{"model": "CTC audio transcriber", "dataset": "read English sentences (LibriTTS-R)", "arch": "tc_resnet", "wave_strides": [10, 4, 4], "widths": [128, 160, 192], "residual_init": "none", "max_steps": 6600, "batch_size": 256, "final_lr_fraction": 0.01}
Rows from block 3, named by matrix and row number. Rows with one number belong to one channel. Each number is 128 + 32 x the weight over its row's rms, rounded and kept within 0 to 255. All counts start at 0. After the name is the row's rms in percent of the matrix's.
# convs0: first width-5 conv, stride 2 (model.blocks.3.convs.0.weight, 160x128x5), inputs 88-109, a 5 kernel for each
# convs1: second width-5 conv (model.blocks.3.convs.1.weight, 160x160x5, transposed), outputs 80-99, a 5 kernel for each
convs0.34 101 [125 154 171 160 115 114 120 135 147 165 143  90  79 147 173  89 111  96 143 132 176 151 106  97 104 105  82  60  60  54 133 146  94  68  73 175 136 135 133 118 116 113 123 137 150 135 155 109  86 132  86 100 132 120 138 164 141 128 138 105 135 102 113 112 122  99  89 102 142 143 120  87  64  57 118 131 150 145  79  66 158 152 129  87  66 109 112  90 103  98  95  90 129 171 151 140 123 155 114 121 126 110 141 152  93 185 135 125  63  89]
convs0.35 102 [148 145 127  92  58  92 104  76  66 125 140 148 150 133  96  83  98 121 127  94 148 171 145 142 122  74  50  43 103 137 146 153 118 179 184 113 122 123 157 132 174 166 166 149 138  78 118 159 126 156 116  79 115 130  82 149 140 152 180 193  82  50  88  93 118 154 187 150 105 108  71  93  85 151 188 126 114 100  73  67 133 168 174 116  50 113 129 142 121 177  96  87 121 152 130 118 130 196 147 102 174 140  95  77 101 154 131 107  51  60]
convs0.36 101 [108 104 128 124  99 129 141 141 159 143 168 128 114 115 133 191 190 144 111 128 133 123  80 116 179 129 137 140 125 102  79  61  73 104 107 132 171 181 146 119 130 121 139 128 136 109 128 135 146 137 128  90  83 132 177 132 122 100  93  82 143 125 116 103 102 111 152 165 111  62 170 163 156 121 103 208 214 148 121  91 148  93 105 146 157  98  82 115 143 176 140 139 115 129  72 129  76 126 111 107 111 144 103 114 152 173 133 128  85  95]
convs0.37 101 [ 44 101 140 141  99  99  92 130 113 105  78 136 166 151 126  62 107 131 137 107 135  87  77  39  89 132 127 110 137 122 111 149 177 162 147 126 153 191 205 129 106 110 123 158 151  94 134 139 128  89 193 133 128  71  93 128 143 163 132 131 132  83 113 145 173 179 115  67  40 130 139 118 155 106  62 192 152 111  74 134 153  72 112 149 168 116 167 143 155  74 147 180 148 110  69 132 144 151 148 140 118 122 157 113 111 138 105 102 110 133]
convs0.38 098 [155 107  81 110 126  95 126 175 155 152 107 166 145 157 174 173 162 136 121 110 124 108 130 122 140 187 176 108  94  89 157 134 134 126 121 124 117 127 142 102 139 192 152 167 152 140 174 143 126 117  79  90 111 123  87 165 221 216 227 184 151 139 127 150 136  91 150 147 194 171 138 162 141 141 138 130 137 136 138 135  81 151 141 123 127 154 204 178 173 157  86 104 128 102 161 122 107 132 167 182  92  55 115 123 129 100  90 109  81 144]
convs0.39 101 [139 123 122 102  86 106 135 150 169 154 115  87  98  92 108 119 112 106  63  72 135 169 152 147  99 199 166 140  95  98  73  74 108 125 130 148 138  92  65  91  84 104 140 111  96 116 116 114  85 116 159  77  66  82  96 195 180 174 176 133 143 142 105  98 145 168 174 132 110 161  89  83 120 170 122 135 112 107 133 143  87  98 109 162 148 117  81  93 117 122 113 127 150 123 107 141 166 143 135 104  69  66 129 150 145 223 166 118 108 104]
convs0.40 100 [126 158 154 125 126  97 130 112 176 187 134 102 110  82 119  85 107 154 128  77 160 148 150 139  99  99  72  73  85  72 150 126  87 122 157  97 138 123 168 183 119  97  72  76  91  83 134 189 178 229 132 156 158 149 120 163 170 157 163 145 144  90 112 166 185  68 109 145 197 185  60  55  68  92 106  83  65  81  75  94 141 137 126  80 132 140 156  99  88 142 145 113 119 136 166 119 131 131 135 145 124 169 165 180 144  79 104 108 110 110]
convs0.41 094 [193 228 149 148 148  93  74  90 152 124 155 157 170 207 172 139 196 158 115 137 131 131 124 156 159  79 143 138  99  80 128 139 147 146 128 137 109 130 128 151 113  84  68 113  92 128 126 127  93  94  57  96 156 169 129  96 109 112 133 129  96 111 134 139 162 107 105 109 108 141 114 109  80 107 125 130 127 143 160 178 111  96  99 161 186 181 167 120 138 137 181 140 151 174 174 136 140 111  61 133  89  96 116 109 134 149 158 165 189 156]
convs0.42 099 [154 126 128 114 136 132 115 116  66 115 174 198 159 200 137 204 150 139 107 112 111  87  79  83  89 123  98  89  68  85 108 155 124 109 102 135 147 108  47  74 107 141 152 129 117 136 135 167 115 131 121  91  92 178 212 137 177 168 155 187 143 142 152 153 133 115 115 131 136 154  98 105 141 157 144 125 128 157 170 107 132  97  93  87 159 108 109 102 173 167 168 140 118 122 152 126 106 161 191 135 146 109  77 102 159  70 114 116 183 227]
convs0.43 101 [121 110  73  81  95 123 130 104 114  94   0 101 150 170 201 145  96 122 116  92 106 121 135  75  82 161 183 167 140 106 149 125 149 152 182 115  98  91 107 104 104 112 118  85  78 168 170 117  92  57 160 151 140 173 100 143 157 163 127  82 118 119 109 132 116 131 110 104 105 131 108  78  71 102 155  76 129 132 121 130 104  75  85 120 120 134  66  63  83 136 139 117 136 109 123 123 125 158 170 111 107  94 127 146 124 111  95  98  91 144]
convs0.44 097 [119 153 135 157 142 134 129 150 119 150 122 133 172 159 148 132 117 137 160 143 133 114 117  83  92 127 123 124 113 124  88 120 127 101 100 147  95 135  95 141 133 129 126 123 117 146 119 134 150 109 160 186 186 123  99 120 132 140 154 145 125 104 118 115 120  71  86 161 170 141 106  89 138 156 173 136 183 166 148 191 143 135 140 145 173 111 113 124 117 178 110 108  96 172 178  76  69  75 107 170 115  61 104  86 110  85  82 126 164 181]
convs0.45 099 [130 146 114 139 165  70  94 121 180 167  70  56 100  91 131 103 112 124 156 145 126 162 160 109  89 147 167 184 162 112 114  87 125 153 113 142 176 132 145 140 109 128 118 183 159 142 135 127 148 182  90  75  98 129 162 115 116 119  77  96 123 145 156 194 132  78 126 153 201 208 153 134 111 144 146 118  71 129 154 161 131 118  98  91  80 135  79 111 166 184 123 168 130 154 145 174 181 154 159 108 128 137 155 169  93 107 112 113 112 167]
convs0.46 104 [ 90  83 128 137 113 118 114 124 159 203  94  89 135 145 168 144 151 159 186 141 120 146 142 135 132  98  75 120 139 129 127 116 131  99  89 179 188 159 136  86 147 146 101 136 124 134 121 169 136 150  98  81  90 102 124 122 141 132 103 101 107 124  85 105 155 196 169 142 124 126 111 138 149 134 137  88 111 140 156 130 203 117  99  91  93 125  58  43  82 112 118 142  95  99 113 151 140 136 133 123 169 137 170 155 154 117 170 149 151 103]
convs0.47 097 [129 134 123 130 125  80  80 128 136 175 109 111 113 108 141 128  94 114 116 112 110 112 124 109 114 120 111 124 170 186  84  99 147 155 147 124 135 136 110 109  85  85 131 137 172 153 147 138 117 150  60 119 110 129  94 207 151 111 105 115 187 131 112 118 204 128 134 114 126 113 130 164 146 118 107 152 140 103 102 123  50 139 191 163 106 147 143 147 152 127 113 113 117 146 108 118 110 157 191 126 180 153 153  92 123 151 136 133 157 154]
convs0.48 100 [103  40  46 109 129  78  96 156 100  91  85  33  87  77 125 127 100 106 125 163 122 121 101  98 126  60  65 105 173 177 118 119 129 163 121 121 176 111 121 154 102 112 136 120 138 105 170 160 178 169 131 103  75 114  92  65  98 129 181 120 168 182 138 107  93 106  76  88 113 126  85  65 107 114 179 126 131 134 126 111 112 126 131 142 137 103  94 110 124 134 152 127 134 159 119 219 227 159 101  61 162  75  71  46  56  65 113 177 194 138]
convs1.34 100 [151 168 138 102 100 180 155 128  74  98 123  81 106 107 126  70 110 110  88 121 126 129 145 198 162 116 121  98  91 132 197 144  97 141 147 110 103 152 136 104 172 196 111  65 134  49 121 123 111  87  97 101 138 157 131  94 101 112 159 142  90 151 178 192 238 160 125  81  74 149 118 144 168 116 103 120 109 109  73 129 120  88  69 130 116 152 109 102 121  86 185 119  55 113 155 128 135 119  97 129]
convs1.35 097 [140 126 117  99 164 215 196 109 105 198 146 135 140 110 111 142 101  97 108 119 128 174 158 156 184 223 121  97 145 136 131 139 164 136 111 185 131 124 134 143  82  80  90 108 143  66 100  72 121  81 191 101 103  96 155 159 136 154 156 115 129 113 130 159 139  71  92 170 164 227  95 192 158 145 141  64 157 185 140  85 132 175 152 104 138 130 149 143 125 127 140 135  89 130 116 123 101 134 117 189]
convs1.36 097 [187 141 129 173 196 136 127 158 160 147 110  95 116 155  82 146 124 122 117 109  92  99 140 184 153 165 137 110 104 117 161 128 139 124  82 118 119 107 125 116 170 131  85  97 102 135 133 119 177 101 114 105 154 210 166 137 107 100 122 110 129 153 133 153 132 110 140 176 152 161 135 164 147 116  85 120 110 131 111  77 157 121 118 135 154  64  85 102 122 136 109  86 124 119  92 158 127  99 135  93]
convs1.37 096 [171 148 129 121 144 102 143 156 110 182 126  80 140 144 127 135 197 139 136 115 173 123 114 163  85 123  82 151 106 145 133 111 162 144 147 143 138 105 116 136 114 177 162 126 129 164 131 113 141 178 118  93  90 159 152  64  92 157 145  67  44  98 107  91  64 149 136 119 132 143  81 117 129 124 128 173  98 111 125 190 133  99 114 150 117 148 103 151 180 197 167 124 125  91 137 121 119 131 146 140]
convs1.38 096 [139 118 132 139 116 103 114 145  89 112 117 147 126 111 113 131 148 108 129 213 120 113 106 155 126 114  84  95 121  65  97  95  94 125 179  86 149 131 121 111 152 117 125 131 119 127 124 105 100 116 107 121 118  70 116  94 110 129 104 104  86 111 170 104  56 115  97 171 135  74  79  62 115 136 156 108 162 145 165 163 125 109 102 112 232 144  95 113 128 164 135 112  78  91 118  68 106 139 141 185]
convs1.39 104 [176 118 117 148 215 125 131 142 130 166 127 115 158 159 135 183 130 146 132 197 147  86  66 143 137 102 200 190 144  86 126 107 142  76 100  98 108 127 135  60 175 136 159 136  47 150 171 168 160 180 107  88 122 133 157  78  89 149 141 175 134 134 124 160 188 128 150 116 133 164 137 113 117 176 162 161 141  92 118  85 158 106  84  80  98 158 114 142 160 117 112 123 119 152 129 163 110 145 121 151]
convs1.40 107 [ 86  93  93  72 128 143 139 141 161 158 159 174 215 157 126 192 110 164 158 152  84  88  95 120 182 150 153 138 117  62 132 134 123 106  92 217 151 111 161 160  79 163 142 131 116  93  63 123 116 109  92  98 103 107 178 118 165 166  92  85 142  71  73 131 161 112 128 112 127 157  99  86 122 140 188 175 151 146 132 130 100 124  83  85 188 119  94  95 133 167  70 101 139 133  70 129 114 100 112 173]
convs1.41 101 [154 166 158 141 157  88  87 138 133 115  97 118 117  98  81 177 119  92 108 103 141 145 178 180 184 135 125 125 121  53 149 112 140 148 108 129 144 101  74  92 160  69 126 151 109  82  93 145 131 133 123 135 148 146 118 145 121 110 145 134 123 101  92 103 117  12   0   0  53  74 125 102 118 111 140 213 197 128  99 100 240 153 113  98 142 156 125 105 118  96 148 127  58  78 141 172 135 104 100 117]
convs1.42 109 [ 61 126 200 145  64 150 161 146 145 131 127 176 154 126 112 157 105 115 106 150  95 111 120  81  80  79  76  91  87  99 100 152 128  85 114 148 122 117 124 154 110 155 128 107 150 150  70 115 138 130  96  86 137 179 114 144 154 119 129  88 136 126  99 103 122 143 132 125 120 163 222 133 110 113 172  82 195 166 129 122 138 144 106 138 168 105 163 164 113  82 148 117 107 135  92 121 184 130 160 110]
convs1.43 096 [ 97 148 157 134 124  74 111 110 152 183 172  97  88  98 140 152 154  77 113 147  84 113  99  78 118 143 131  92  60  28 113 121 159  96 149 139 165 159  68  65 221 124  57  74 149 161 115 142 119 112 129  86 118 135 154 129 116 111 115 150 189 132 129 117 136 122 117 127 118 181 114 106  88 102 120  96 115 155 134  89 102 160 141 106   6  89  97 101 120 138 148 117 108  97  98  56 108 139 104 110]
convs1.44 098 [121 104 165 173 202 150 134 158 172 125  95 160 158 143 129 177 117 127 126 189 123 128 147 134 140 148 157 114 158 105  70 117 105 109 106  50 111 142 151 183 101  98 131 157 138 117 114 132 128 118 137 120 151 132 169 121 133  79  77  43  92  94 103 101 113 136 102 108 106  88 184 167 148 127 143 119  86  98 103 160  71 117 117 139 170  76 104 114 123 117  90 117 105  97 184 160 157 167 121 141]
convs1.45 095 [ 39  71 109 120 136  48 122 138 162 133 147 107 181 148 133  86 123 141 102 138 167 175 121 139 141 119  69 101  85 101 149 114  81 105 133 148 130 121 121 174  49 109 197 183 140 134  96  91  68  83 139  65 104  95  78 126 107 150 142 140 103  90 109 152 157 128  97 151 123 123 105  83 116 127 153 144  68  77 125  98 207 127 132 162 154  95  68  85 104 109 102 118  98  91 132 108 123  92  84 174]
convs1.46 093 [125 142 167 151  86  98 120 107 124 149 226 120 110 115 118 155 121 175 101  46  73 106  94 132 185  84  85  85 130  93 142 143 141 105 129 232 172 113  97  96 125 147 153 131 139 148 170 122 108 156 168 168 131 104 121 123  76  75 193 249 132 111 125 117  99  77 118 137 119  92 182  80  96 111 174 150 121 102 145 115 123 176 161 132  88 123 106 107 131  80 146 135 165 191 173  85 132 186 128 111]
convs1.47 095 [137 133 150 119 129  62  70  81 149 188 110 155 160 198 163 130 105 109 104 138 112 111 119 155 179 178 116  92 106 139 127  95 115 128 144 169 139 144 165 146  92 142 152  84 118 111 118  87 138 108 148 123 101 134 150  83  97 121 128 136  92  83  97 156 117 153 135 128 121 102 144 114 125  91 119 148 125 137 119 106 173 110 125 120  91  96 120 159 154 162 102  90  44  99  98 164 138 128 127 140]
convs1.48 098 [152 127 101 137 136  89 105 149 136  78 120 108  89 150 154  87 119 168 180 182 153 168 126 105  98 182 127 149 180 198 133 108 127 106 102 120 117  93 133 159 100 117 131 143 108 161 101 103  46 108 117 128 127 180 139 101 106 149 156 147 101 134 174 171 108 107 102 131 133 149 130  96 119 179 162 101 103 105 145 192 140 132 132 115 177 127 114 149 153 125 161 147  96 127 124  88  91 121 169 154]