Rows from block 5 of a small CTC audio transcriber, named by matrix and row number. Rows with one number belong to one channel. Each number is 128 + 24 x the weight over its row's rms, rounded and kept within 0 to 255. All counts start at 0. Numbers have three digits each.
After each channel's rows are labels from the 100 clips, of 14848, where the channel reaches its highest value: "responds to" is what is common among them. Only what is clearly more common there than usual is listed. The data: read English sentences (LibriTTS-R). In brackets: how many of the 100, against the usual share in percent.
# convs0: first width-5 conv (model.blocks.5.convs.0.weight, 160x160x5, each kernel summed), inputs 80-159
# convs1: second width-5 conv (model.blocks.5.convs.1.weight, 160x160x5, transposed, each kernel summed), outputs 80-159

convs0.87:126110135163115125115066109099120111146121133104121157086135094130092073145108125103134098145115102155102150100103111128109107164086156158149155123125135124141154185126132113126110080105142130104133143154157152152134114147092129112103155118
convs1.87:141090131113105161117133125118115138169155172136138104111177153108037126140168123141095116099087108147073115103084166116107120083151179085167163109127117142118137127124121151137112141105139082130163107130102133129129150150179120144151123104
responds to: the word "not" (35 vs 8.6)

convs0.53:108147115108109109149117118157104163123129107121126125125180120112109110137172095142101121128113118145094142127125120105079061156125143131111096099149076131124171172157101112098128106123111086106129152139152122094116127121118125124130163132
convs1.53:113134147117130128105128148136112176123165137111167125071141143124131125146170118127122180131132127139099133161111113147126118104135140090143190135140098100110095141118127096156124098148109128112168097147180081122143075119114072143129106139
responds to: the word "not" (27 vs 8.6)

convs0.10:149098117118107165126145116105143129112117129162155101073130117164136104121164115115108097139115136078086124152166143140146127107131186106138114132162144136100142140129169118141148121098111080191120086165132118128157131082116103134123123135
convs1.10:160127113153119111083163126134106108115192148096103123127139122123155117112106139110091102122101105135112166131155125125135123149127106132096161129142077120138097140137115085148162131125108152118151122096118171132152102131161100144130071113
responds to: the word "was" (87 vs 15.8); the word "not" (28 vs 8.6)

convs0.141:120081169164122132140145127100150140172093109115163134112145128129146078101131128160121147142149114116114128132087143150102117099112157152156138093156153167104108177123120118165148153089123120111124127127104127140127109110134125143143091154
convs1.141:145135140140110172128092142082128164139092142109133131149104131091094132116120103140091104136119095146145120136084117116123108121146128159136137116115100112092127155086145106139125065140086095066118139117157116139137139140158156095137112112
responds to: the word "have" (37 vs 7.1)

convs0.61:135115143096121120143144118122149142142182148154113134127151144142145146088168125110108116164086157113106147101110082125120138127131079135132141117075142112101167137102160168120090128114129070132155113115128099136137118143082122148140133187
convs1.61:099107114134092088142118118161118175098147095147133119124116115112131201153133146153128140112096118113168152117166129113131121151144121113113093125185149106126118117075144135124161118085116109146095167110128106093107106131152120128147159124
responds to: the word "one" (36 vs 4.4)

convs0.130:095131125143133112118126126121144093101078144115164111126132137129119133112150087086089108094120124085128123096102173093108113113107113121119117117094147148145163135085110080115120115089110107113112126124113143119127146128155089124167115103
convs1.130:135147128137126135126122079142147118117131117158154121134140152129163124098104104124148109186099128100187149116124117104125180124123124122119168138086189092152111122108110129103132138103122119150108108115106126129156107149136132097144107115
responds to: the word "the" (78 vs 49)

convs0.114:089132154147160137077143109110131155121120112123146098150141142126147099136145152100120101164078146137114093141113144163151137151130082140129129181140114151145131142102153111115137121103114105154152149105119098110177087145182114178107110153
convs1.114:142121133121141144135127117128136133123147138102123139143130146087123148105130143092124140117141160104136133106114178099112138110146138129152140081134158112125182147135139100111155148116108182171144098145128135131138121102123081098104124130
responds to: the word "think" (29 vs 1.9)

convs0.124:123114155101113098133162137149139111117123088130132177145082146148135139102125114141124118160137131076155144154092118119114110157125137153118147104110130124017156112099117094134089117132136129129121136164089127192131103146091122134140131157
convs1.124:136172086124116180123153112146092152149098132124101153136073151116130126133104152129123132169109136134110110125090105131074152167104157098150112115150124142065089107121126133154145102126111152135096095144124167118130096149073112165094086119
responds to: the word "you" (46 vs 14.3)

convs0.151:141149126122109116087146130103125116146103133095123124145080118140129064120134121110114146115131126158140120136128155159120120141120118149128108183098107102128154145130138107111107070143140095111204096138160119118092142095124153182086126109
convs1.151:106145140154124097184106150090134099166128123099150159126160121160122137095109150091158153108140134092134105148128125155116118135133121098119093120065147117127119142107120150106125134126121202146147085125121153142122150090092081109135094148
responds to: the word "they" (31 vs 5.4)

convs0.102:129136107090130116135161116131113105148113135149137111121171100097110121146089165107134114123164156117106135111153117186120137099102126133125126125142135105130123111120173164119113113099145159162125134137104099138117153076122135113151150120
convs1.102:125117154152127127155129094117095099104155120124156145139124155151120153100077127128139105133087126111125150151160127119123151145105124118169141118155141125125089125166139121091101089074097170169118105136152155160133153121124111101126155113
responds to: the word "think" (27 vs 1.9)

convs0.154:147140147127108106141172131117125162063131129111095170133113170144123095141092135146112111132132092112106121079116104151094195106137161187114133130125123152100120119088160113122071123138113197134112132143121155108158127128139155187133100130
convs1.154:135171144130135160123121118135176156100095084165104123146112121116131128083128103150144161114138120100069121153148135102145110172124157104127108110122169143114112109162107146146135142117128167102098108121136121078131131157072157132104140135
responds to: the word "she" (25 vs 8.6)

convs0.153:103107141137151155148078140121090110156123151139080127171139172130125132164144120110142113153143109152113131157103116109101100156096140103173102083126129143104126118113138092106151118082147070124080125171125122101128123089118123110121136122
convs1.153:121136140118136132143149117123113127129113136122137131107139125132138143132155106110124125171113144128123082084164135129120173103159114110063122110121124108100119098133135136150081160168140114133106109133147104148150102131169114103118108131
responds to: the word "for" (26 vs 9.4)

convs0.152:101119160143144108111129147159129129106102125124093091124153132129088173095151149126141159144091094116151113101127101131155127142128130115089115105126137188124150141126163107128135137081132112071078107091124114127128096183102140109117079116
convs1.152:143111141152169107102185119126123147102099110147085135141087153122118110120147136151135091110085157110121152130148078132149134128103160141130147103107095147155130137140117141144111134135119130132089151139127171133099151138103140164168117117
responds to: the word "had" (50 vs 8)

convs0.47:144169117140076178124146125139122130112143152131132140114158138121141092152151139130145108144158171106157055096122126107146152134117094138125168130142066094114116137109140135135129136107127126130123099092134130146113105137093148173119138151
convs1.47:123128098169107149175133128093146125127136093090115148127115100153114146197139096144123134096120117112117146117123118090140135145140133130133114150138143107133111091158122117106095122114142123123119117120151154084086129117164141107101122126
responds to: the word "but" (40 vs 9.1)

convs0.106:170093184103142141105121153124118155139123148150130156130098131124098131123131122105106099144108119108109143141169154103163124114099156128101101117170170112114151155106132169121140127078120127135172114133121108131113105122121113123131197152
convs1.106:157140115157094140090133140147097152098165155138075114107092153159124086122126142122119135137128119089107160129115099108130167131138147163102165099117134112130119102173150147105116171098127177142105107147105144111112160123127137179137147149
responds to: the word "was" (52 vs 15.8)

convs0.22:162138110101119150108098084161126146138138129131132071128132066140096101115112155085159116132108136124155112105140125127084114127138127153129130120118137156084153147137155113132087121100132112160126126163143167130117159110147118109161074123
convs1.22:127105146153148094142163094105103110120132153117129138169123108158142120147144146127136143129132116175141127119188156108140093124156174109098118131128099104110095169145132145125148121092113155154111137159077099151145131090167138130160107146
responds to: the word "his" (37 vs 10)

convs0.11:127139121100101163123137094126137095126095146129086147148145138131123133137138176118163157159148174119117107162140098084083129122152170184072106151139124155099121101138130135151099155172119091140103129154137146155163143101072086137111127149
convs1.11:144117111201160165137116118124136125114142139125136109182141161135157139125134144094094102105138124117134134109119143087186142132147143091132098145125131135120128093105097133100137119124154103118101107076067138098150096119090119139091138104
responds to: text has "one" (25 vs 4.5)

convs0.134:140119118152112122127137146131164129113120176122095132146122111127125123104094138151132151080115151091130116144166135135087108144057101094148126127145097097145092146122121162129092130083117190107115140141117129144148089136125119133101108113
convs1.134:100091127128119124133149132118141121101141060163156130159151114101150136099094114150152134098175135128165140128150074168148114099119156113082125136104136106156114101113088127153109102087114127119101112098156148134155135127144159152135167107
responds to: the word "his" (30 vs 10)

convs0.118:087099164132107110174113108147131140112148168113103093091148120117134068098071131127117158107100148120154105142137118136114146134143103113168110126114120128083147142145108097175143071137202125104125116157171114122104138109131137122143163114
convs1.118:088110137140152115152097150112106188108130113114177136144116147160104182120107118112161126099132093122112133086118138121109168116146149107128124138149115073128120104108120134136151128122102118142097139143126116082148087139123131088164128159
responds to: the word "for" (38 vs 9.4)

convs0.68:121102153119128096147129113144120124117110146137113169113084093201094084104125079124130106125134067107118142096124171144090100147110139170114123083091098134143170124147131157125121128123133154122111079117125121130130136120102132126138121147
convs1.68:096113126113102133137102114127116131135076136122127120138115137141134088134106155104125097087138139079135131092074070149099132114142140155146150094125148147161128155187097115097111135120119146130098087126138136141143143132076126154106142115
responds to: the word "was" (37 vs 15.8); the word "with" (27 vs 9)

convs0.125:145124109110092140137142119135102141134092097121139130109122118136150141130158171097120147123169083159129139156086125136105107093138119115185123133114150116151123148112080111169137134075136117116133140152138182142153095141116082082129117112
convs1.125:127138161120101123123166104059083148143107149150131096142080111140145148165136155139114120174106101121137159103166165165149173099168150129141105147100138097203088119102140131156137139165089134128080113159122118130120141133151129145116141118
responds to: the word "have" (29 vs 7.1)

convs0.117:122145118133136084116105080091127113118129130141084125102113097143144113146097108100106098108133135078172081132094121100137098137133128145088139068109102096171136092126141121132150125100168116131115148103125149128150120105071166122112132085
convs1.117:075157181109159152142132125117148122116143132103161123152175137142153136107162136115108124109138149080118196186140123093094152111143151155101157138134102128119139141119153154114118097068114124120134133140112079078083116120079125139129139126
responds to: the word "i" (50 vs 20.1); the word "my" (28 vs 6)

convs0.81:096140107124093112145058091124142107127101127100130118148149121181117087102125129104139134146155133129123129122166138119132151123138112146085177118125141115097120107099097121137120143156137154118111139136094124148124137155078151100100094099
convs1.81:114160155135146140130143121130132133125119136129111141131151134098149141147128129163194132113138161137057083170127106189159185144158130114090118115164108146131103136084136123134112168102101113121145122128115115126126143153111118168113148140
responds to: the word "was" (41 vs 15.8)

convs0.122:126102153087126159133126110123111105140112160106148111093108104115141107176113167084144103144128136130136114160181120149130144133128149108130138123075122147160138073124151111130120115098158108138161108120124085137099157106086141106088133088
convs1.122:149100125169130111126134137110123131123062098072155110096102125088108139147145077125151145148120109118152155120155134133145113156140103156161103065092101131095140140143113144153133167111100127107123162120119158128151122115094113131094114136
responds to: the word "but" (31 vs 9.1)

convs0.75:090117136090096100099065144147094128103117129126150121107126134078130153099119104103153136112132138131134145142117127103113132101102136109131168128087119114145100087071087094156086152111068117115115112131105166181113160151156161128126139139
convs1.75:115150101119145140122159121082155129073165131172082118149126123144112092113125124136090120169106170136119130146116157090166202192122131130110145155120127138126153140106125111132121143146122110131139118110125155076119115143151103127130125127
responds to: the word "to" (64 vs 29.2); the word "be" (48 vs 8)

convs0.139:113119156101134109058086134168133131131102085182140123124135112118124124077155111142129123118131112144150116130086136153115156150126106087106113094155073156108122099145100109182152155121147110113126091121079121139132145139094107124136181126
convs1.139:086155149100132161094152097135121123096134096162154146146145114130174174138117106086112166134106109117180152160102095074115185119105166153106104120127140089126145118098111134100162125117112125101157121087134150130153133123116123119133160117
responds to: the word "the" (78 vs 49)

convs0.90:150108163123123100082145135112109086139100092113139092104135135136090096148146115099151125163123136179118112157110120137096122096104125074087152169086142147146132082129125159150163120129121093134133139136094129099110201158083154116151171132
convs1.90:110188126157112118131103124153124119142141147168142132136118133167109139096082137118091139164149168123151118121147132115113103128174130114147117135095152077130097194128171110108142118138152155141150123159149159148117079125127095156153124115
responds to: the word "the" (99 vs 49)

convs0.121:097177088117110178111186068156146139157144171112101123119106173086105135097138112146143114160145151165123163142098127079120151129171112136077147099119159115124148091163133128112146130109117124139062133138108113131157138143156111098098125158
convs1.121:148129113154128103117143140160102126145094120109141130115109085099122118073110116111122085142108125117082108133120102131137084126090096114151128109103074140130110090115127111178132075114128121092125144127090122085134116082139149137101090129
responds to: the word "was" (36 vs 15.8)

convs0.95:116142105123101095077143115153090113093109123116101118107129138121105133134121149117093122076146130135142148160113114153167119156128137074144149123106142131146178136120103094101153150135133147141123123144123086139180091115119114150131125161
convs1.95:111128176097119149078096140134118120137152115131145148139144146129092164168115107116126124079091155143130141185135095150116142145137156114103146142131149128117131155161122119151121079139133181133120145110145166080122119125097141128149152141
responds to: the word "just" (49 vs 1.6)

convs0.142:126084148124169134128133142111098131111137116130125122103101155149098127116159121150177136116128116095134127101131138114111158090093101140115123163163135149115210108099143128146183128183140098123139195112121131143117124134128148117090120105
convs1.142:130127098124141122111188144127138146145110097134139122090134144121126083132102115116151129123145198131091100103127160124153118064131166109131112123061144128137135099135131128091100118094134109146124130122134163118116125118129151112138091130
responds to: the word "from" (34 vs 4.1)

convs0.133:097115133124144095119131133126110135125145112147115119110146140142130137128129158100111134081124151139142127121139152119128124159142096097148091134096138116149134114160150189120113125148118127117154126067144122132135143157079125180136125113
convs1.133:149131127096124081089107121115150171115144166157107133119101095134145089127122126102163150163095132123148120082124147105091136142127138128112143107110121121156129099087084108096108148141137143142093120110148130103148113152126130079113165108
responds to: the word "you" (32 vs 14.3); the word "have" (28 vs 7.1)

convs0.112:159128144157141140092154096177113105149107159121088142111123114150173173151059088089137116119161155122156153115134127115140142123096154124138127110092192109167136114125108150143104101107137135094093099083142127146134109135130140153120121082
convs1.112:107094133106140110129120134134098170108137130178122117121128139128117130136088111147093109098140091085160113140099133089132111092095096113136100112102118104104151086104124133101117097109089136125110153111134176099113122140105129141119115152
responds to: the word "had" (44 vs 8)