Rows from block 4 of a small CTC audio transcriber, named by matrix and row number. Rows with one number belong to one channel. Each number is 500 + 25 x the weight over its row's rms, rounded and kept within 0 to 999. All counts start at 0. Numbers have three digits each. After the name is the row's rms in percent of the matrix's.
After each channel's rows are labels from the 100 clips, of 14848, where the channel reaches its highest value: "top examples" is what is common among them; "loudest band" is the band of the loudest frequency at the time of the peak. Only what is clearly more common there than usual is listed. The data: read English sentences (LibriTTS-R).
# convs0: first width-5 conv (model.blocks.4.convs.0.weight, 160x160x5, each kernel summed), inputs 80-159
# convs1: second width-5 conv (model.blocks.4.convs.1.weight, 160x160x5, transposed, each kernel summed), outputs 80-159

convs0.48 102:557484480480517531480469518517505483515479523464517513533542546496517511516498534511487498502505526496493479485476509454494492505457502489529512495518481495523504497463491542470524533501496467459516542529459465511494503490497507529553459526
convs1.48 101:481520498499482491487504499513524519488490509466445492468503530509470557500480501507537460497486464479467525522437547508482492464463464512505479587479537461478490505509498437490500447488475478520466481515508498497494514467514501444483509505
top examples: the word "he"
loudest band: 250 to 500 Hz

convs0.49 099:506502480490492501481492452442534521501533474485537528475483502529444504481505486482501441527511515472523493464539496503520472493502475469475479505517540488477551470447492464516493455501465490483476528476507481440514477528466499472493471501
convs1.49 116:478491508515486490527537532502495487564488494470494518520467494526520463506497512467489532497470459496495497555490476468496467508461523500538532470487525526473490484473542479492481518539463548502488495463544539485508513490541514523521503541
top examples: the word "you"
loudest band: 250 to 500 Hz

convs0.52 101:502460520524514471490436535504464455488447466505507504500450434531511533472490529497481486512446504489511519472527520508481482530453543483494488522483518492497498469503489513476472556469473537514479474511519494523489499514509472524522449479
convs1.52 109:475491474509465526514490493491495492476489502520541515505503531556465477501529482489540542518444518497518505508533535525483540502505529540465476482498538486493507537492507485520486517474476443502543511486489529526488513473492510503491523509
top examples: the word "was"
loudest band: 250 to 500 Hz

convs0.91 093:479522493486527517529479499477515473494454498500509520486479544498523506516500477539502457464481483494497452498460398517477527501457514517506498524523488520498465504486502495521481490517520515477479485511491513512463443491462518533475521482
convs1.91 106:501517520508507435483513505509504469500482468516516534477477483491507576516480508473538486479511512481483465487509467500480501515528455515464509505480457462539510485514510503507485515502512513477498490505509540517483487529537499478554444525
top examples: the word "of"
loudest band: 250 to 500 Hz

convs0.42 117:539497494498486498483474497525521496518400501517453544494494517488463533481473496472509483519498548487496496497490518542518454486497498507497468488527538468533493487513496516498547534416483533494499521472497479474453511537522501486515530473
convs1.42 110:508515479485483513473510497479524463498478468496482522472508537515525504517462478540485533498501504507503473531551486505493484516489518511493552483526462507530469490503508514511522480522512522490490460511516515522532459493479509508500475497
top examples: voice: male
loudest band: 2000 to 4000 Hz

convs0.23 094:530526466537496503565485523486493523484510467481550483464537513506558460507544526444512508515475496490479495477532460459474487500503522513493501487498446481497511536521457494537482531474503492486523455493471519500483460510493513487502528500
convs1.23 084:507472479457444465499494494447480469540482471468530508505507512524467529508512478494497521496515516545491494524487471502521503496465525523509500479485486489512453484504507524535497497459505525547497509529467521523422470440506508477497524543
top examples: the word "not"
loudest band: 250 to 500 Hz

convs0.62 096:474514475488540506499501496504515503522517511523524490506504517501475475518557531460508460491493470546509475467467504499510501500483501533497471468470469532519520488470490504505474511449502517473489526488492515526524485501498507499543477559
convs1.62 099:522473560484494486482480491460517526555501538520482491484517470469518472498476500490473454518507547456496561515530537515479514517502493517509505514462518486479468506508531505521478534529548498506488501488523540479477525496506500508515497511
top examples: the word "he"
loudest band: 250 to 500 Hz